Weights of a small segmentation model: 48-pixel images, norm batchnorm.
Rows from block 5 of a small segmentation model, named by matrix and row number. Each number is 128 + 24 x the weight over its row's rms, rounded and kept within 0 to 255. All counts start at 0. After the name is the row's rms in percent of the matrix's.
After each channel's rows are labels from the 100 images, of 14976, where the channel reaches its highest value: "responds to" is what is common among them. Only what is clearly more common there than usual is listed. The data: aerial photos of the United States (SatlasPretrain). In brackets: how many of the 100, against the usual share in percent.
# conv: 3x3 conv (model.decb.0.0.conv.weight, 96x192x3x3, each kernel summed), inputs 0-95

conv.26 103 [124 119 106 121 113 138 125 141 147 139 146 134 139 132 120 112  74 116 115 147 142 131 136 126 131 134 146 156 116 124 125 119 139 134 116 135 132 117 118 130 137 150 127 122 104 140 127 139 111 110 141 121 124 127 140 127 137 122 114 153 116 115 130 125 131 131 155 162 104 149 122 119 128 154 117 117 107 142 134 129 144 124 139 128  99 132 134 120 143 116 140 107 132 107 102 130]
responds to: building (84 vs 42.1)

conv.55 109 [137 122 130 127 140 133 129 145 125 116 136 120 148 134 109 115 118 109 132 128 124 110 124 143 169 114 123 130 128 136 139 147 121 123 152 133 138 147 152 132 127 110 146 127 104 154 143 111 136 125 120 118 141 142 101 100 148 127 123 124 112 127 129 123 154 106 120 145 125 116 128 128 113 154  96 140 134 145 124 116 145 129 128 155 138 139 132 124 138 114 129 116 140 126 124 124]
responds to: park (61 vs 5.3)

conv.83 116 [130 147 148 111 120 129 121 113 133 128 124 147 129 139 151 124 108 116 107 160 154 116 130 133 148 145 147 109 124 117 140 137 137 146 125 125 101 141 101 144 159 114 163 135 128 168 127 147 139 124 111 114 119 135 146 141 141 114 118 152 145 137 116 124 127 136 119 122 120 124 129 133 129 123 108 117 153 128 148 132 136 135 154 148 112 139 149 123 123 131 109 136 136 126 117 131]
responds to: building (80 vs 42.1)

conv.47 089 [118  78 141 144 148 117 112 139 117 142 113 131 108 130 136 132 138 139  85 126 113 128 112 108 159 129 117  98 136  96 130 131  96 138 127 115 146 108 153 142 114 110 130 139  72 125 134 129 106 139 167 141 137 122 127 107 109 118 117 118  92  97 147 140 108 129  97 138 100  92 127 130 116 163 113 109 135 150 130 127 126 131 134 135 128 165 124 143 140 159 170 139 133  97 124 158]
responds to: building (78 vs 42.1)

conv.46 111 [109 129 114  99 136 101 115 125 127 113 125 132 163 133 128 121 136 144 110 152 107 132 127 122 160 107 135 118 129 126 109 103 137 122 137 118 166 117  96 119 114 107 140 132 135 123 115 143 121 128 130 113 112 120 125 150 117 123 115 103 112 142 124 123 133 133 130 110 111 128 105 148 134 131 152 114 140 139 112 130 124 140 112 143 129 136 113 120 102 127 130 139 129 136 125 158]
responds to: building (83 vs 42.1)

conv.15 089 [122 145 143 126 142 102 130 111 123 161 123 137 113 153 154 141 158  96 150 134 157 134 141 134 110 137 143 154 123 143 151 144 126 113 151 125 127 102 108 159 138 174 112 160 105 139 116 122  92 136 126 136 141 151 113 136 141 114 170 139 135 128 116 140 143 160 116 171 130 144 113 155 127 149 130 121 130 130 143 122 130 133 153  94 125 131  96 170 121 129 172 147 132 110 152 137]
responds to: crop field (32 vs 8.7)

conv.58 093 [132 147 125 113 125 124 110 148 128 104 124 174 121 130 142 124 129 131 128 131 136 136 130 127 106 117 117 148 117 122 139 127 116 171 139 118 149 113 160 137 116 116 132 133 129 121 156 134 138 137 144 126 136 132 116 135 122 117 143 142 139 137 150 141 134 142 115 136 123 142 127 128 111 126 124 148 138 134 124 129 111 120 132 131 125 136 145 142 138 141 145 132 105 117 151 130]
responds to: crop field (33 vs 8.7)

conv.30 105 [120 108 113 130 113 108 120 150 126 141 132 145 138 119 151 141 143 129 113 158 148 130 138 143 161 140 114 140 135 106 115 140 122 120 121 115 158 124 149 109 106 115 112 158 115 119 124 148 125 126 136  96 128 155 134 137 147 127 117 141 105 137 117 123 140 110 125 145 125 110 136 134 158 128 148 122 153 129 134 123 114 137 136 178 158 144 143 141 110 123 150 119 150 117 153 137]
responds to: building (71 vs 42.1)

conv.33 117 [130 112 117 139 118 133 113 141 138 125 128 137 121 118 131 117 105 153 124 118 143 120 152 147 124 144 127 133 114 125 125 127 123 132 107 131 125 137 126 126 143  98 100 121 129 111 119 118 101 113 115 144 124 109 127 110 148 133 138 135 132 122 113 102 110 137 104 134 137 130 150 131 122 136 130 127 105 126 126 139 129 139 107 156 126 123 111 138 126 137 122 136 131 118 143 131]
responds to: building (75 vs 42.1)

conv.41 113 [113 112 133 119 128 135 135 125 122 126 126 147 120 141 124 136 119 130 124 143 117 145 142 116 121 139 131 133 135 159 132 127 124 142 116 125 123 129 149 135 125 121 119 123 139 128 128 121 101 116 149 113 149 142 132 132 112 130 116 104 128 122 132 136 129 143 136 122 126 149 105 162 118 134 114 132 128 144 104 107 128 115 124 142 124 154 131 133 114 130 130 124 124 130 109 128]
responds to: building (72 vs 42.1)

conv.68 112 [100 107 145 114 136 117 113 126  99 116 141 144 146 132 125 127 141 160 160 126 112 157 146  86 157 119 151 121 154 112 128 157 136 124  99 121 129 134 132 128 143 119 100 133 128 128 109  74 121 119 133 142 114 110 146 142 137 139 133 166 104 123 124 139 112 129  95 137 108 134 126 166 142 152 142 124 120 139 126 114 127 127 133 158 113 136 127 124 121 108 131 124 141 114 141 138]
responds to: building (69 vs 42.1)

conv.60 089 [111 140  98 123 120 135 108 111 128 161 117 168 119 101 150 133 142 117 141 118 149 139 123 119 177 156 100 130 111 110 105 109 139 132 119 140 138 138 164 149 144 100 143 115 140 144 127 129  98 127 114 105  93 139  85 160 121 112 123 174 135 132 145  92 148 123 150 119 110  67 111 174  92 119 129 111 114 133 121 144 136  99 132 147 118 139 120 109 112 144 137 131 125 134 126  79]
responds to: park (44 vs 5.3)

conv.84 098 [132 131 146 123 123 120 138 133 139 115 102 141 124 139 104 148 174 136 113 134 107 136 114 126 139 127 122 111 127 137 153 136 126 119 114 148 129 165 132 150 117 110 101 147 134 139 118 148 137 103 104 122 144 118 119 136 136 106 117 136 149 169 143 124 102 114 126 135 117 111 113 130 130 137 136 131 112 135 143 130 134 118 152 147 154 126 137 131  97 146  96 155 136 107 107 135]
responds to: building (78 vs 42.1)

conv.94 093 [165 101 102 140  93  99  99 114 122 142 155 143 137 148 109 129 150 137 131 130 105 121 186 121 145 108  91 139 162 115 121 166 128 151 115 129 107  99  88 151 131 137 107 111 125 126  99  87 120 101 151 141 135  95 115 131 105 145 131 137 116 140  97 113 141 119 122 136 145 103 123 138  97 130 137 125 141 141 142 137 151 147 150 150 141 107 146 131 128 138 168 118 123 156 129 136]
responds to: building (67 vs 42.1)

conv.71 104 [146 132 138 106 123 126 130 124 116 128 133 157 147 131 113 121 104 130 135 150 126 121 115 143 132 126 136 117 133 132 128 138 144 115 162 110 131 131 145 144 155 127 128 141 124 120 135 120 142 116 144 121 136 170 135 117 121 149 152 108 124 142 136 124 129 122 124 120 129 132 134 125 103 135 128  91 111 146 152 129 165 132 131  90 156 149 141 154 114 127 144 141 153  98 144 118]
responds to: building (81 vs 42.1)

conv.62 093 [113 125 135 133 117 133 143 134 123 112 160 117 109 150 131 137 131 138 103 100 117 121 148 115 114 140 106 133 133 100 123 166  99 142 113 118 145 135 149 154  93 160 111 123  98 147 114 148 141 118 121  79 130 154  87 100 142 153 135 172 119 122  79 143 169 127 126 168 100 102 102 150 132 112 156 150 126 154 158 132 173 151 139 146 134 125 112 124 155 122 151 118 135  98 143 121]
responds to: crop field (50 vs 8.7)

conv.53 091 [132 102 140 135 125 106 111 115 136  91 126 146 131 144 122 153 103 118 136 165 104 151 167  98 105 105 110 111 111 105 108 121 109 165 147 137 116 116 162 127 112 115 107 102  84 121 170 157 140  79 130  97 127 149 114 136 151 149 123 129 117 130 130  83 128 120 125 134 121  97 136 121 101 119 123 138 148 162 116 166 160 132 130 130 112 141 163 117 135 159 145 126 129 140 114 126]
responds to: crop field (40 vs 8.7)