A small segmentation model, trained from scratch: norm batchnorm, batches of 128.
Rows from block 4, named by matrix and row number. Each number is 500 + 40 x the weight over its row's rms, rounded and kept within 0 to 999. All counts start at 0. Numbers have three digits each. After the name is the row's rms in percent of the matrix's.
# conv: 3x3 conv (model.mid.1.conv.weight, 96x96x3x3), inputs 24-35, a 3x3 kernel for each
conv.0 112:489490494517541511474443477497409565575485536513519482490550453512484455440512495495542400528431584477502483448539522508514468501518485421557546534485507470490564489501554504437524502601576508480467465482562481540464500452512459566639599436493504517512506461512531459509495522481503545463475491486500464553462524460536502537
conv.1 094:556491505551456489532494471568498506523466495547536486538471507500475476515427504522507538476488541477475493502492544401540518473526508541516540493488509440454538551487494542489550561464547491480538563447489487540467492516463481500415496472489545472493429503489508561574468521440464508453579466484478534454514537539555497488
conv.2 092:471466481493488540617493479538419549495494493550527474477474463508472497520457519512483437537468514485488500515435520452538459523516548560485482456470568512521438519500489541511556582548530484442459475523504543486473506540449477536510504489476444534458568454486487487523450541533493499539495465497515489491546446473451463546
conv.3 099:532546450553496534503485474451483457601589517491452407489449504512456505528476454507486462413506513499547460553496523543484541462504539532534459470491539490509482492484448543517440499507538444543469496449520489525542474464559530531543528553479525483559458527442499510473477512477523511531426476450514512464475446493473513512
conv.4 091:554522426492496530542462513509498468472463597521473573533486512569507445486438477533457529494466452479471437518482462464551480516501478473477567554517456481562526462522529504503565504558533478476462517591535504434474478485442524512478489460500513464513530465512567541472486503547531503524484468579568518510552451524535565473
conv.5 089:457461505519506519495446478498530539450457442497461500524483510534452441512516488471488562546513534448462521530465476493484499467515464494495501453451454542463460541494472431468498500546468499519503515499519493555550536433475494551471483500595541467380536452516517488473471429571483531542446489521523459568525487473475526457
conv.6 099:516507546577514552561536538467526492527459530554569521537463498500476430564432476552460548522516491515461470487471508442561522498583532584471492475577525473517519490465484482523483439545547484490535506510497427490474467502559541521604519559536460520540485516491508433518499538513530455527452511477461521391515409442491504546
conv.7 100:429483515559464506463473530525527510523572460472454498537536474422519482542481447499546536445472484545545519481518536473500512529492481524516532406497517542496514468535507519504537487502458507515465532437489513443448493538468433439497634552533432516521533458492494490467527508556515527483508515439458530567450561433526490494
conv.8 110:590435523385570529466503548445442494535580548526424538532450485584421535446523477499569495441517371541482514515481497510511569470561472471482502460449525565552500465490484576466551508525496533493519465460469515503501473493538475515497506492543431487479468491545473527430490511469525474460536539564518494459538523496491474528
conv.9 109:466554458533376603458545453452488507519456493482510525476467524467502490501460535490460534463474591571483383445538518558512427469496553532582482601446469478443569527481512469466585505484512505533517495478501519525467525606540509533469556443520446525491481576419489464554493516514497499526509496455561520515455461512505590426
conv.10 105:444484463529544559506502390577443452458529500569482509515449541501497478458536488529491487489544522447527518493484507539495492534501574444611433479458501540580500475539483512494451488512501485550459475477541504505475510514497486503446417561552480544479507419536500480559397553508502564471470427581531457439525571591513552493
conv.11 100:460511514530484469572553601538450506505562484469512476468531506509532442473366487469499530535459560528481513523526520562493475482510494446536445506550443497516438490481512519499449439513503506520524463555530491463476536449466468526462586547479480457443521498509555482502490482476510566512482412458454509537466511480538427482
conv.12 114:511471473559490531481488510559474490415467494487552506520508506479502462522502483516565472544500496504416442489490524448572456576463555464494475484509440559524559469474477410610514501498562509474473534483476485469508471492533496461486474545575504500472534497530462595496527474491438496509457502493485559420543488564536503560
conv.13 105:537527523513546459445439506450477481439539466431491513548471484488475505542471478521461516560401588501481534467525515487541534511496522510506524489497471513517535486505509546519496477505529471536480506437574527493515516520504471445584604486520493522450555451491527557551476460437484555412507483521526502449536486536482457537
conv.14 099:514547553519465558464504467471529535572488529480475516419612498534465433529494582492506512528536516575518425477493524485508574432437490488519546535520489483497496546468534499508495511454450495531469445478519533436553507540563433532483412603493541534560472468482466507492442508510481541493502512522526546526495467545473485460
conv.15 093:478502477546510536451454479496440461539510508507497518474465496547468584496513489441421464493503464528439530435501503478489440428527489512432470513537500472491483524546491500480489478457509495452441512517450538461474475481446540513479502441494463496449487518460488493466497457503503414490523511460493401527520514489505574501
conv.16 113:472495474397499432470526526448512492514516514496490554493470487514495444422551495605512499496444508375523587489591416481529551562504527489519508485474551492566451441495498513527527506526498463450524517476499468492533482535528559400551537539476486556497566535555454477507469441555578446495519480490476495556479542511516465462
conv.17 100:512485521496478456487486572539514576494481494439555480526523496517522506497479500510436506505477517584484509558530433422477483521457460416582500485543543511478532507556493460517496492518526480465528495516483483511486498518477554488531427478547493490504572521488451536460510512574438459556541522477504420589492504459493475504
conv.18 090:526526530511479486503483471483496453471502483477471482508529481528489508459489470531473522454503482551477509495465502504519537503579483515532496511513509494415413525400480515456452575506486452465508529506499562489531530477479512489497523544526523531471521524524465564520508546508495514525519447444545549484448516468492449467
conv.19 095:535514497469492492544571491529517521500413527478547486380534438504477493425559469525517484459469477475432528520514515459438589525484514497476552496465504524511469547478532438500500565480508523542463556492458499523504493462566490472503567468536476491526503473515516505508453471455526573495529429458445493438444556483548521546
conv.20 109:517540501466493482551474522476508463516528559449507454512498492468529516526461472543459480419468536498570497562531427537558433480568497553490598475550519513466542505457546482556564498490506499525474449519505531480463554538513417473491523499445465496476457483467474506530455504491488440512476485508428525469529459492464485516
conv.21 110:516495464443511591488532482586546482476408514517493518475530546469494475517536456498505460471492495517440578483526461504575481551475428499522453506484537480611448567557508442472474478529541484523469484517460468520507492534502497546468471507450448477493527503503489543430518489485507444565512427500425493599558559431455536479
conv.22 083:479539473529482460520476481501471514502488438562590542528476462507502497565433510452498448542501426457441399476511516523461582525426459531475517506446555533454493531543413543493497533468469488507501491463537490595534515512544535582441494568472482426481474511556510574499522455432554476480530469435566495461499580543463523573
conv.23 108:522530506498526466493527482515524496463549421524503580506475551472569483496577492458514552501417501465458528432481486491569512539468549497460500539536542489449521492491489421508481468538573469522547440448475549519494473595424539562473561466462513475438496505464566487464490514509536375529469550443491501488499446487452521599
conv.24 094:493496521443481535503504544508472496524457487486508496623522473403455520473551425513494532467514551450559462476463499501519483438509523566487472477500460519571487471513580515526495475459530529522515460489483518459455579512520502443505498479549503432477514481468505483458495466523545550438495464438514487529508450488462555524
conv.25 094:562513483519468495448492489555473489510472455543542471542481503493510555433517587509548534490492597504471508544493487484534428513391405501450483531478472485492530499546444599469470528513492435476489513460501499574546495529501443487461515507486450528493565464507502481544504455548551475519495511526506518483536517482510461433
conv.26 097:525418561531440465521473488499479527495458463512479556552523521459559469527516501533495520532495476526483498482499477482519528489513684437493529454492544504492542573472474504488556480445478494490463534472494483513448474547490560501465517518490518477533571520519530515557462483507509499546510522561515512478481496407506560567
conv.27 088:538466545452503458504488482539516480477439455481474564524533481473433515528554461501512493488468413413536457524496458479544531501504486531447548515506497521470441520460522478458467490435495452509508579557482506520580536519453540549445481527549451470644444523481518470543498510488514472505550446484471555512506458571512488499
conv.28 095:535401522468534457583523529508543535545431444536523514438528496558435574513506466503493450518598508451489526532522494579535529568539495480509472468465500529491483478477547498414507516510561484475559527485493422456462489475421481466554581467517567470484571545478422494578495438577494500540564410469451475493474520574491511541
conv.29 085:486521562500564535499501432473533440471463519532493508555498422521473512450489481552533461574555461487506459463515559493514468545496534482492519466454451488549419478476478523508497545390521511422501491543516463515506440457593487492499511517578496491505501465493494540555461520464467497474498547453542445475417476505482477462
conv.30 112:452501604463524466428483482450471465591540540486436495555426551515452516494529540475486463602428563539491497468459446533497558424528505599539454436475494532473565519553494483439495536513549529490541533468437524489541533517427503508494539465500521516477500433490528494514473431507506519512571556455522490493503576455467441557
conv.31 103:470490553586541563508490446508460532475498493490553500504543519456509498460525459539482560488469511437582408560437484474502505473508509512481488472499498508491541621560462593449425508506528474557449461449483505573499489539554381534489520528481460491451543493427543521504481493443447565467504523486480531425535492468570448430
conv.32 109:459476462500538466562520441441502489600559504470531548407560433508444533497584494460526492534505448457478415537430449581482517409523546496429515449504499531448540466485553492539529566467472503475493533578450544493440475511455420482435481528443516466581501550501485462443493590469473513468520457460464521497516583510564472516
conv.33 103:549507517467427468526577494456456525515490502482480549520483475550551511532496462494568506486423540543481516463444555512523559505517446436563426449514459454572554534543449463505557567459618488492520485526473531483526465476556412497539489566516500518461458526516519548427508464441506490459504507519451505553444576501533492510
conv.34 098:477576582479496457446528483531561509483477524547581603493476406493510548519485437476461536471446451486439485540514517538459549548456469486594538521507475529483483522521514444533446561524526475492515511516481483462480503541531597517599425557404514603504476513437455550465488520416462505500535459554520429465554492515559482492
conv.35 097:484533426541524544541515449480489472534532445463587489519469522529519496477546462470526579499461478461406485504535550485491455432481558483454579477527502531445593490484506482461506557498561501488467497483494542475489489535450455445474594517524540496504462536439435568521529536501508530486562409527523509514519462528467450509
conv.36 096:515475472492480563521454474545479528452516560545489466514545446562511523463472552590455509482531531458524474479505489548473485442505505470510493463431460533433489462485458535536545478495552484536452525492513514513497521470490482502522478507387456497526453580431510487543585476472482511465475576490490491500485580467523482530
conv.37 109:543480472473602451454472507489542482443453510548473534468465547479480439533514432486413564562547450540461437478560455441489545478533515551551455534474529520423498475531529442534504537500552460456493498506483530459464484536500525564467508507461528526546438451497567484545499508479587453479498516484584519551478453477543474510
conv.38 097:455449520442474547536549453422488484469452515489612458499533515469540483551483412445523443461538483513456459513482541531505519438477562485520498555535573448484499468473549425504523543517422519509472441493456545529468483407487478510527491475489460492533563481505485496501548572606480497436480489526490523472571473560480456453
conv.39 114:490447566462493524575482560428545474476524489420482517479520441518508496483471485546458502444496450592476513530534530504477534462551567577512484505502460540500504493491504551498496537406499556492510468515477524437482490502522518508547450540566507504476488581514482485484605450483505557460548436492472510515577425529470472454
conv.40 084:538501527484480531502584562506433522530462569598435492462471503522570522467474518506578484402484551529520534546463475550437582517415510486466471499494543548450378533474573507435513509577485464529441387507497585459480491460443507541509549461526504483537553484446523446531475482536540450501483422521521440433487497469423443426
conv.41 115:485482472532546512478481545508531469527524545559507542437583584533448422502460591542479577508461465489515549489435499497527489520489522455543486582486475522497535531485480527491501592525446511467473558483540562476510465423469526558494500607517502577479526415461518524484555499527605487479472525531506515498596596424475477538
conv.42 084:460552432462586488481482463494491534513525523535524504576539493502559425492558529405550473484523506519534468435434492502491529521528525514559508513501500491456498480555503477556412488443519577504500538475521471521551450557498497573476485457514494471537508448528545486522468491534519490513519474525493508450504491491510507573
conv.43 105:482513459554503490516503413544524507456553498567495440513581414490509492499457504484612524473441500544506467536549425526425571480495443553479528631569463538424481466438514555527538511436450433503507453484515505462510549498490542467544534570519518551470501498488632563527550493494456507483474511561498552526604536497469507483
conv.44 092:515472560479485474492469467520454458582446505463508482452446538537500476544529547562513507442504578427529437532459513439464492569506516561389454517537461551488425477416455508464487453556470507554536469487573532468445479509560526509524489445543460486561492491452493529482510490465452432486503562474526522430546441491515540488
conv.45 087:522495538479503486526542509522455515476512501492447441458600547447486479532535519360599452462524474480500522532416490521518498475516470489459459510436522529504497500525564501501452498530478470526525484492510523519494511530459536434513544470500480521529542435426573496466413500440478496526510443535469509484519492491456517539
conv.46 089:463462499526473611474484518420475563448430525490510489473541508469561522500522460539479539434546531512432487457459550463532414496537556465531523552634499498460554520480533465509457463455508510557449503564440471482453450491561526471474505515505549501415505433525487489547450473480503464465463545571477452516546520394505448465
conv.47 107:524526544472537504618483525462470501488498542472447510479463538469571478491517424430518454554494516480492502506525560455471484470527519497533509542499504502478452493561486504487498486509493499526482507504513482481521527516519530532460514466505467536503428524519477437471496495525437521486450468485480566535520443456546505493
conv.48 089:499504454496502547512512452566496528488516471476346390512479572546458442476469567545453446431482447529551554474494456588411550428480436549492471449548513487526450479492526506537542477514459525456509512498499541489469509461499492519512538404521433511515558562430555468474533493478487445515538428516532499537506525445454488489
conv.49 099:486527505551530513494414574477595525535520465511498512551435519485543476544492488501523492487561434512445461529463483472475542510482476556477495537464518463536502568427554504435542433491521457506532532478457520493476496455563553474550486493501555523532474464543481484508481568462487550518512490424493510474465467564490532490
conv.50 099:491501520548518563474511537581494490488454512481479469505527539485524490509499472543463502497474564535487459511545528401582537467503486523468523463449574533553516491571487499478488471540472523491502504516450542501562584443481492509461489533542506591541540568517498505527551536536499522449564544496524457421493515520555532487
conv.51 091:496478489514491476551500455537530443497440529579488515506558525565458528499433585525501514473554526492452462530419522480490507517490500557474487510463575481488455531498538443460564524472494525487514434496498548460540541512532537534416547438515445524466537494441529492534416441549547487484513557555483460526581542504483488511
conv.52 109:583484526460505516461422490451492571434524475466493541550467522459527486511531498533482442499535461494525449614414570542523510534494502559462475473505495460582493493556558535453430454533485501518498487474499544494483505481517502527488470515503508457525436568533437486538507476538479557538472509495469528470530522512516538444
conv.53 089:562410579500478482453521472441463463527482512528535496560454512461529503492525482578522517521444521490467482501490399446526530511488460552554479524476465574553464501499512480509490553436496470453541472466483449464508439518502558531552480527468442526452469485562455498483423597560462499362498500469451497509481479526546532461
conv.54 111:467550528484453493511563499459568522500487530498479556542468419490523552468491410448556556486407462507500477526536489432547444470544558464489507516535506513549552481491502488542523464465459470527414519464494469472439474508527496485445518524514528533436500523506506524454464525469462514474524441474549440460481499559478512523
conv.55 107:565487480585495551461494482475477518544548437524501466559495532484427562519447499488460517537514483541462533535427491519463559482528452645453511533505560524463466521484491537588482566480548495427592522461495496466552488525410494531500537493478555579417480519411541517481495443562476577486518475499533573413475457534458517478
conv.56 111:457475526611493446483574499633465565516570498502559471476482493564586479469424484483482521490492551481509517482501502507467503531483566535506503521492509486516493576518459483542445594539399531467594564514467446557419491461555506562498447452503493553508520534430466518497464542464492487472491495464484463504446473557560495518
conv.57 110:507481523562514510556422518501471515604461505532479476449526459435579419495464576464494541388570469484449586518487498524540467544492533491504426536443580533514549490542475536467547505441502466529471540496551469475491511484511530479531515499435525536481462492459483473541432525520505468453587480524479453510523537515458549449
conv.58 110:516558510552505491431462473498525539514457594506450472535517465544421512447553556421537431500496530542521473501447551516559432485502427467463482576521479543502490536488492463533454516484460463498504462492461561497478513515577485500497493534486504454560555421463526464567578401498505453437480501481479530510546494548469470475
conv.59 100:567512494482504542478492590514512515521477512608450663489425539436514528483576428550472519476497489460500465477570485519444513514502472470442538533485466544488534496472510485547499605478496496494531536496450467528454511435444523486524502539488469517473534519499541477501529585552513456534480432452574485468514483442503538499
conv.60 105:483483505477517466479518454534459526470411488527520568537455477527483517424499517481449471514487530531482525497505464445507517464606538534438511460524497539401485575474535476456535497521496495476462547536482506489462461492559530528516499522504483485469540490505492493495544485540443483476511555456493522462593509427497513565
conv.61 097:553500510488473489496509561516486492481476523442523510527500491504442491460561451483457435603520494477495405555475582465514510456446533499465524494508574517485472460551568515584468531481436498508521468499459557503497498477439495451523442454550489415507497475482461503521486472497502514509552523441496606509536530491502460489
conv.62 093:523598493445500555435448451467519571543512532443464438492498454554521489532519522475462511490496484561529450510511580571437536457463574517495462524534540458464566552505518488458523432437505416476425465458489548545470556426569507491578505415451554476531520524511517470545506476424489472517548517603487527483526505507482497520
conv.63 107:515485524485603351517410530527464533525505460561512537555472482503526507470544502531497468537577572459471525497494489513478491545443502512570489458510542512469488508522527416529495508524451471477506544515543467495435476558560495544413540470486597513473552454462448537509532484555467525544484466538505519501446553507546426466
conv.64 091:539504531512503551531497548466529533484536579452538571488566483498472449580489527504529430498519439523501486503508484497508481519463416454507559530461528579498444441534575530514612519527473476587446494585532557464491438521536544489459483579515487466516501474420485434490550516554493490500516491497488471517546469550528508538
conv.65 104:423620490476434600508492443477411546453586516498473534505533507468479526526459474458523460529524511480467457522488570571444572508514549509512533511516537489478512524492524546506464485517568515491494494505471516480507473471588474502511489494579547489508458471536520478583526525464545493512465583503467537453415502492528505560
conv.66 114:546489480530489502513475566453570418494549541515431570438551488534455546548427469513597429488465548487469470456447475540475457416535548492417561534523497473497517475507525524499482473518495570483486454520547509524410557416505510609456498414575519457548460518550615449521468487489464511511472510513496447541505519444524546519
conv.67 091:479529581431579490502528522517545610489496468469435514450442508519481521459464544509542508550486508441519496470492524525481440439453538465460547551584440483506481540518523549560545358545464493475457522481521529486482455467496524509525416424543466463526509521454451560503491531534501502487552506511492436534502462498497514526
conv.68 106:464569456569512492442548448550415477438547461541571479497525456520469423486477502460447437550621494410487454435532459470494550523500506509488483469535516483438540502538521429519460525523543520482475452432532469499470492538492549509530503491524504529503576478519422500510528499502508587542497507493544473485549431544523587481
conv.69 092:477478497482572549507552503455462498439490523516548481513532558438421533525521452513491567508525432473454503406440501500532495596445472528496470499534522544449458461444410532556508490498512466480542457532442445547458508436487565557580432516561471462498506485558507483467485519544480422469554510493461511495417510474523486495
conv.70 085:494565556426568475518449507413587587524485454550494479434428513523524526465486518479494548546494543440504484482489497567517463468495427553520470567450508485522528519457481513483474510559409442492527526450541581543498480492501503512565555467440466500513527433535455425542487511444452515481514445573511417445412527452513463540
conv.71 103:497464533548568543500469521515528554586506531531494539465523514520525498433483533555472516496419490516539523493547537508474509483587451486549506483500511539540536452453494510480512482563456526491524478397506473604484458583455518451520498465519458463529480462523447628461420462583477523513503496494485484462559469546459526492
conv.72 111:393557450559494430458522560519442494432473547469622521559512525482526442499506523453444535469536492481470524495592509490472535429501541509551503559487457523471475521557495525539554465507504536493523591521470479447559477457493554425530456510469620437552480480483518481551444537490426458512517513432523465525531550441453518500
conv.73 097:511571542446464564454492475542568598478456565510445545472457493521580530481443541539481529465479445479539494512522548504479575483488526499463574487515459507519497513471510458474546469543496475445464529489479492448528455489521575551498453519484520477563532502494441482543451480548505455476461534479494402505548525569486488467
conv.74 107:422560516525490514441506483462561455497509558455523459526541485563512390459556582522516556485545455491449475487542533467440463522502547546565562479444441456529423519461429546447606480572491480551460481500436483533569532505555518427458505510541514553498497465506505550478542440523439408519482556540481485514506525489467487541
conv.75 087:546548447517485465512475463516495503458519458526499436505542511512496500488503609534511497475527481524411546491499528523500432531476451567517468509512511442540548528528518454560488533449405551538559542509481532465528521496487467491448438496545471446448536492513532502393526513497501460449526493489465529463542458517532457551
conv.76 093:509486471469443437518548528521553541521511564485499543523499531513499463434463547429541531449439545551503532523516468501489478494466474575449551509463553474481470489502501534455527500469570488478426486518519442497542583491470497460469508513476566444469463551449485493512553534472430479570498471441530497557514529514500428482
conv.77 098:522493524507470490469546534558525427554524469484476539474553426508511552474467473528473457499535462521452535483539482479495514505519516515491509457522459441552437501519539486460468460445522514475530492454431554415540472451519540485518497472441457495476533491499448494456519564528486478489439474432510543441549520521521472477
conv.78 112:507431498481458548472545466553544525486470437469480447529521523493418488507442577564544478533485462511486506513456538448555583565541412469570508482543482424547549459511482428560538518512475534470477537541407520518489547503445451494501454537528566470529469531471509473548495484475520483512528516536602497509481423471495585522
conv.79 103:491500482448461525555499520543476549469497510464496467484537487444471489533499467464514454513480529522497444457523500508470473534460560383617561473404502536511458497499452454512533484494502548510507438537543437467453504449576544456511484479515519516481473391495447537477475576529528510423479555480551574556493381531570496466
conv.80 107:539474474440503506472509509515420472507524523494486494487493588526445492490493493525483516427573452556513452521439538453495465531552578562480470489500509538541488489474523448483457501516520455498524471554448497420501526492492501491459504523471506507485501547546494493431504514580526505497468434528484550452588441494470576498
conv.81 084:546502471517443473572500507495482570454494492465461435484539417526552494487529543523515428560568485529505523474548555459432450410487510405486547492424516485469499417458540493513497533497465470505523575542457491537476445504488476548535547515487537487522452424539466453542466481503510432494436524541427500442538450535450420485
conv.82 088:560591499442455544541440454464518492504446570504481515503478464371535547506495582481519475513499535493490493493532472478444529484490471512520524511473483494591508562570460496504487522484463517492517476480469527536429521448526588502456517457434510464464459440517459484473402473505417498491480589564471541464569427508441526586
conv.83 092:520550537484579516412490520516542482504456576508416482545509445422588536590499424518501494495533572493500509499481441456471434470493439413512505471602487503473509484528516472487479478434549469528501565478557521479485489499495480493540485546518488496482451530483416533498529460537470564522591435516463505529524460586495482505
conv.84 100:549504485564536466500543524467516486458431492451499445513429468471489515440456463499558501425404532494453535475595491459504479425484485566414465485418501544473505454476629584529470427579450549468480510508482547484477488506521561460513487502487491475518516487592480514477543477528543473488468546497468514459592502452487469480
conv.85 089:452514568481541515438471540488518486496524461491480582546500452519555523482553512595472481494493501549453543532526417480478547455520470448495435468586521457537487487507481479549510502516474494538453548506456470521495497548471431480450515540459560536488470501513503625474475510493490489529553480453423487480516516474427563476
conv.86 091:495412546602490515503493462524449513518580497431508513484522484381542515565536466496477478469500400484552502491486513604523471477471501482520426527424497540489521462519511471494517563465441487469466544540522560503559498494545519500555429530519534500476515540505434475474499526480581527416475565506468469489437525452501483535
conv.87 104:533528522481523563482518558546579531512510501530511476560464518466513503440527477506449493544466479563552582524507504555449556463454468533523468519571538461484516618514598553481501601425505499494393475501502534503443497480463441528512497478533450520430538537460539485464479518481500552456455514512494545496491541421486523503
conv.88 093:554486562486457510456456422563535577449477486495451509562491448412518500487542545486430528495453495503515569475541557520530495478550493496529507494465504441477488524559537509564540519457488523481492470534440488536551521566533452509435461458418491446414553517524531486467506464468482525457508478505552542433479534473531482530
conv.89 105:499477516393572506457606561481508521477508484469567508526528430489516492504502531523475556515543411446550450500498544500502518530554472471480560524573553466464540543546491468512414500556474497524472516482517508483539562486521439464513523478537518530487436546550530473507486557446467494489465485506572471519488425522552470513
conv.90 090:510541489502539483468505528490455512458510556466563551534484560575514478514459565508529485523505476457463474440512492548538516449502456508493405462492520527490489549417453435546543513610506517465478523444557553542466521490561398513515495477451461465536485503470518494566513497502509551545487467477489478517560521476490526562
conv.91 105:536478475486485510498476498518554485450443489501598564522523503455435488562539516515516475537480457477473548499464469483542446462565556558507464493481544488519493451568468560486569469540488518453516468470513470511483556556543463512489470461523516500501468472539533506542517467496537483447461481515484445523413484570538480457
conv.92 100:613526471423570485519515475490500555480453516461525465599495520433424529527556531553499453509539491410472531468589556477450520447534523581497440459493537475493554467480506541533493500448506526541531406483491467516509499572533486480554551475477570493479464510528514527510491572537483437521488542533468425541472502542514472487
conv.93 111:561508475416479468538529530488506494468522501525543532463525517474465519556471461526490480497494454490468475476488485548507480510516461413472469481606533453466440510550488452562524453516525546457521506478485527515490529518398470467612581525490523486473541479539473561502421553490444441598464511543500472518439483505509507535
conv.94 094:486485577494612442525554516546521471460551447579587479502483480521485470427538478496479472529452497476492507506440525434438520481494521435538454518530485500450470531494609516538512482482527466524499526527427530493477522454492547518540517486448458522525507463528495522494474495517527475503463490495464512464444538542466494489
conv.95 113:547437512515437490526505531484512510504495456562553488479494454475510444469423551472486431387601517485398482478487440551504516556488497535483500506519537468447530477509552516450538543482548473526556490481523439515461546513477590499463474556444608427615587520504523593421493585520501425491549529512505485455489543559498591432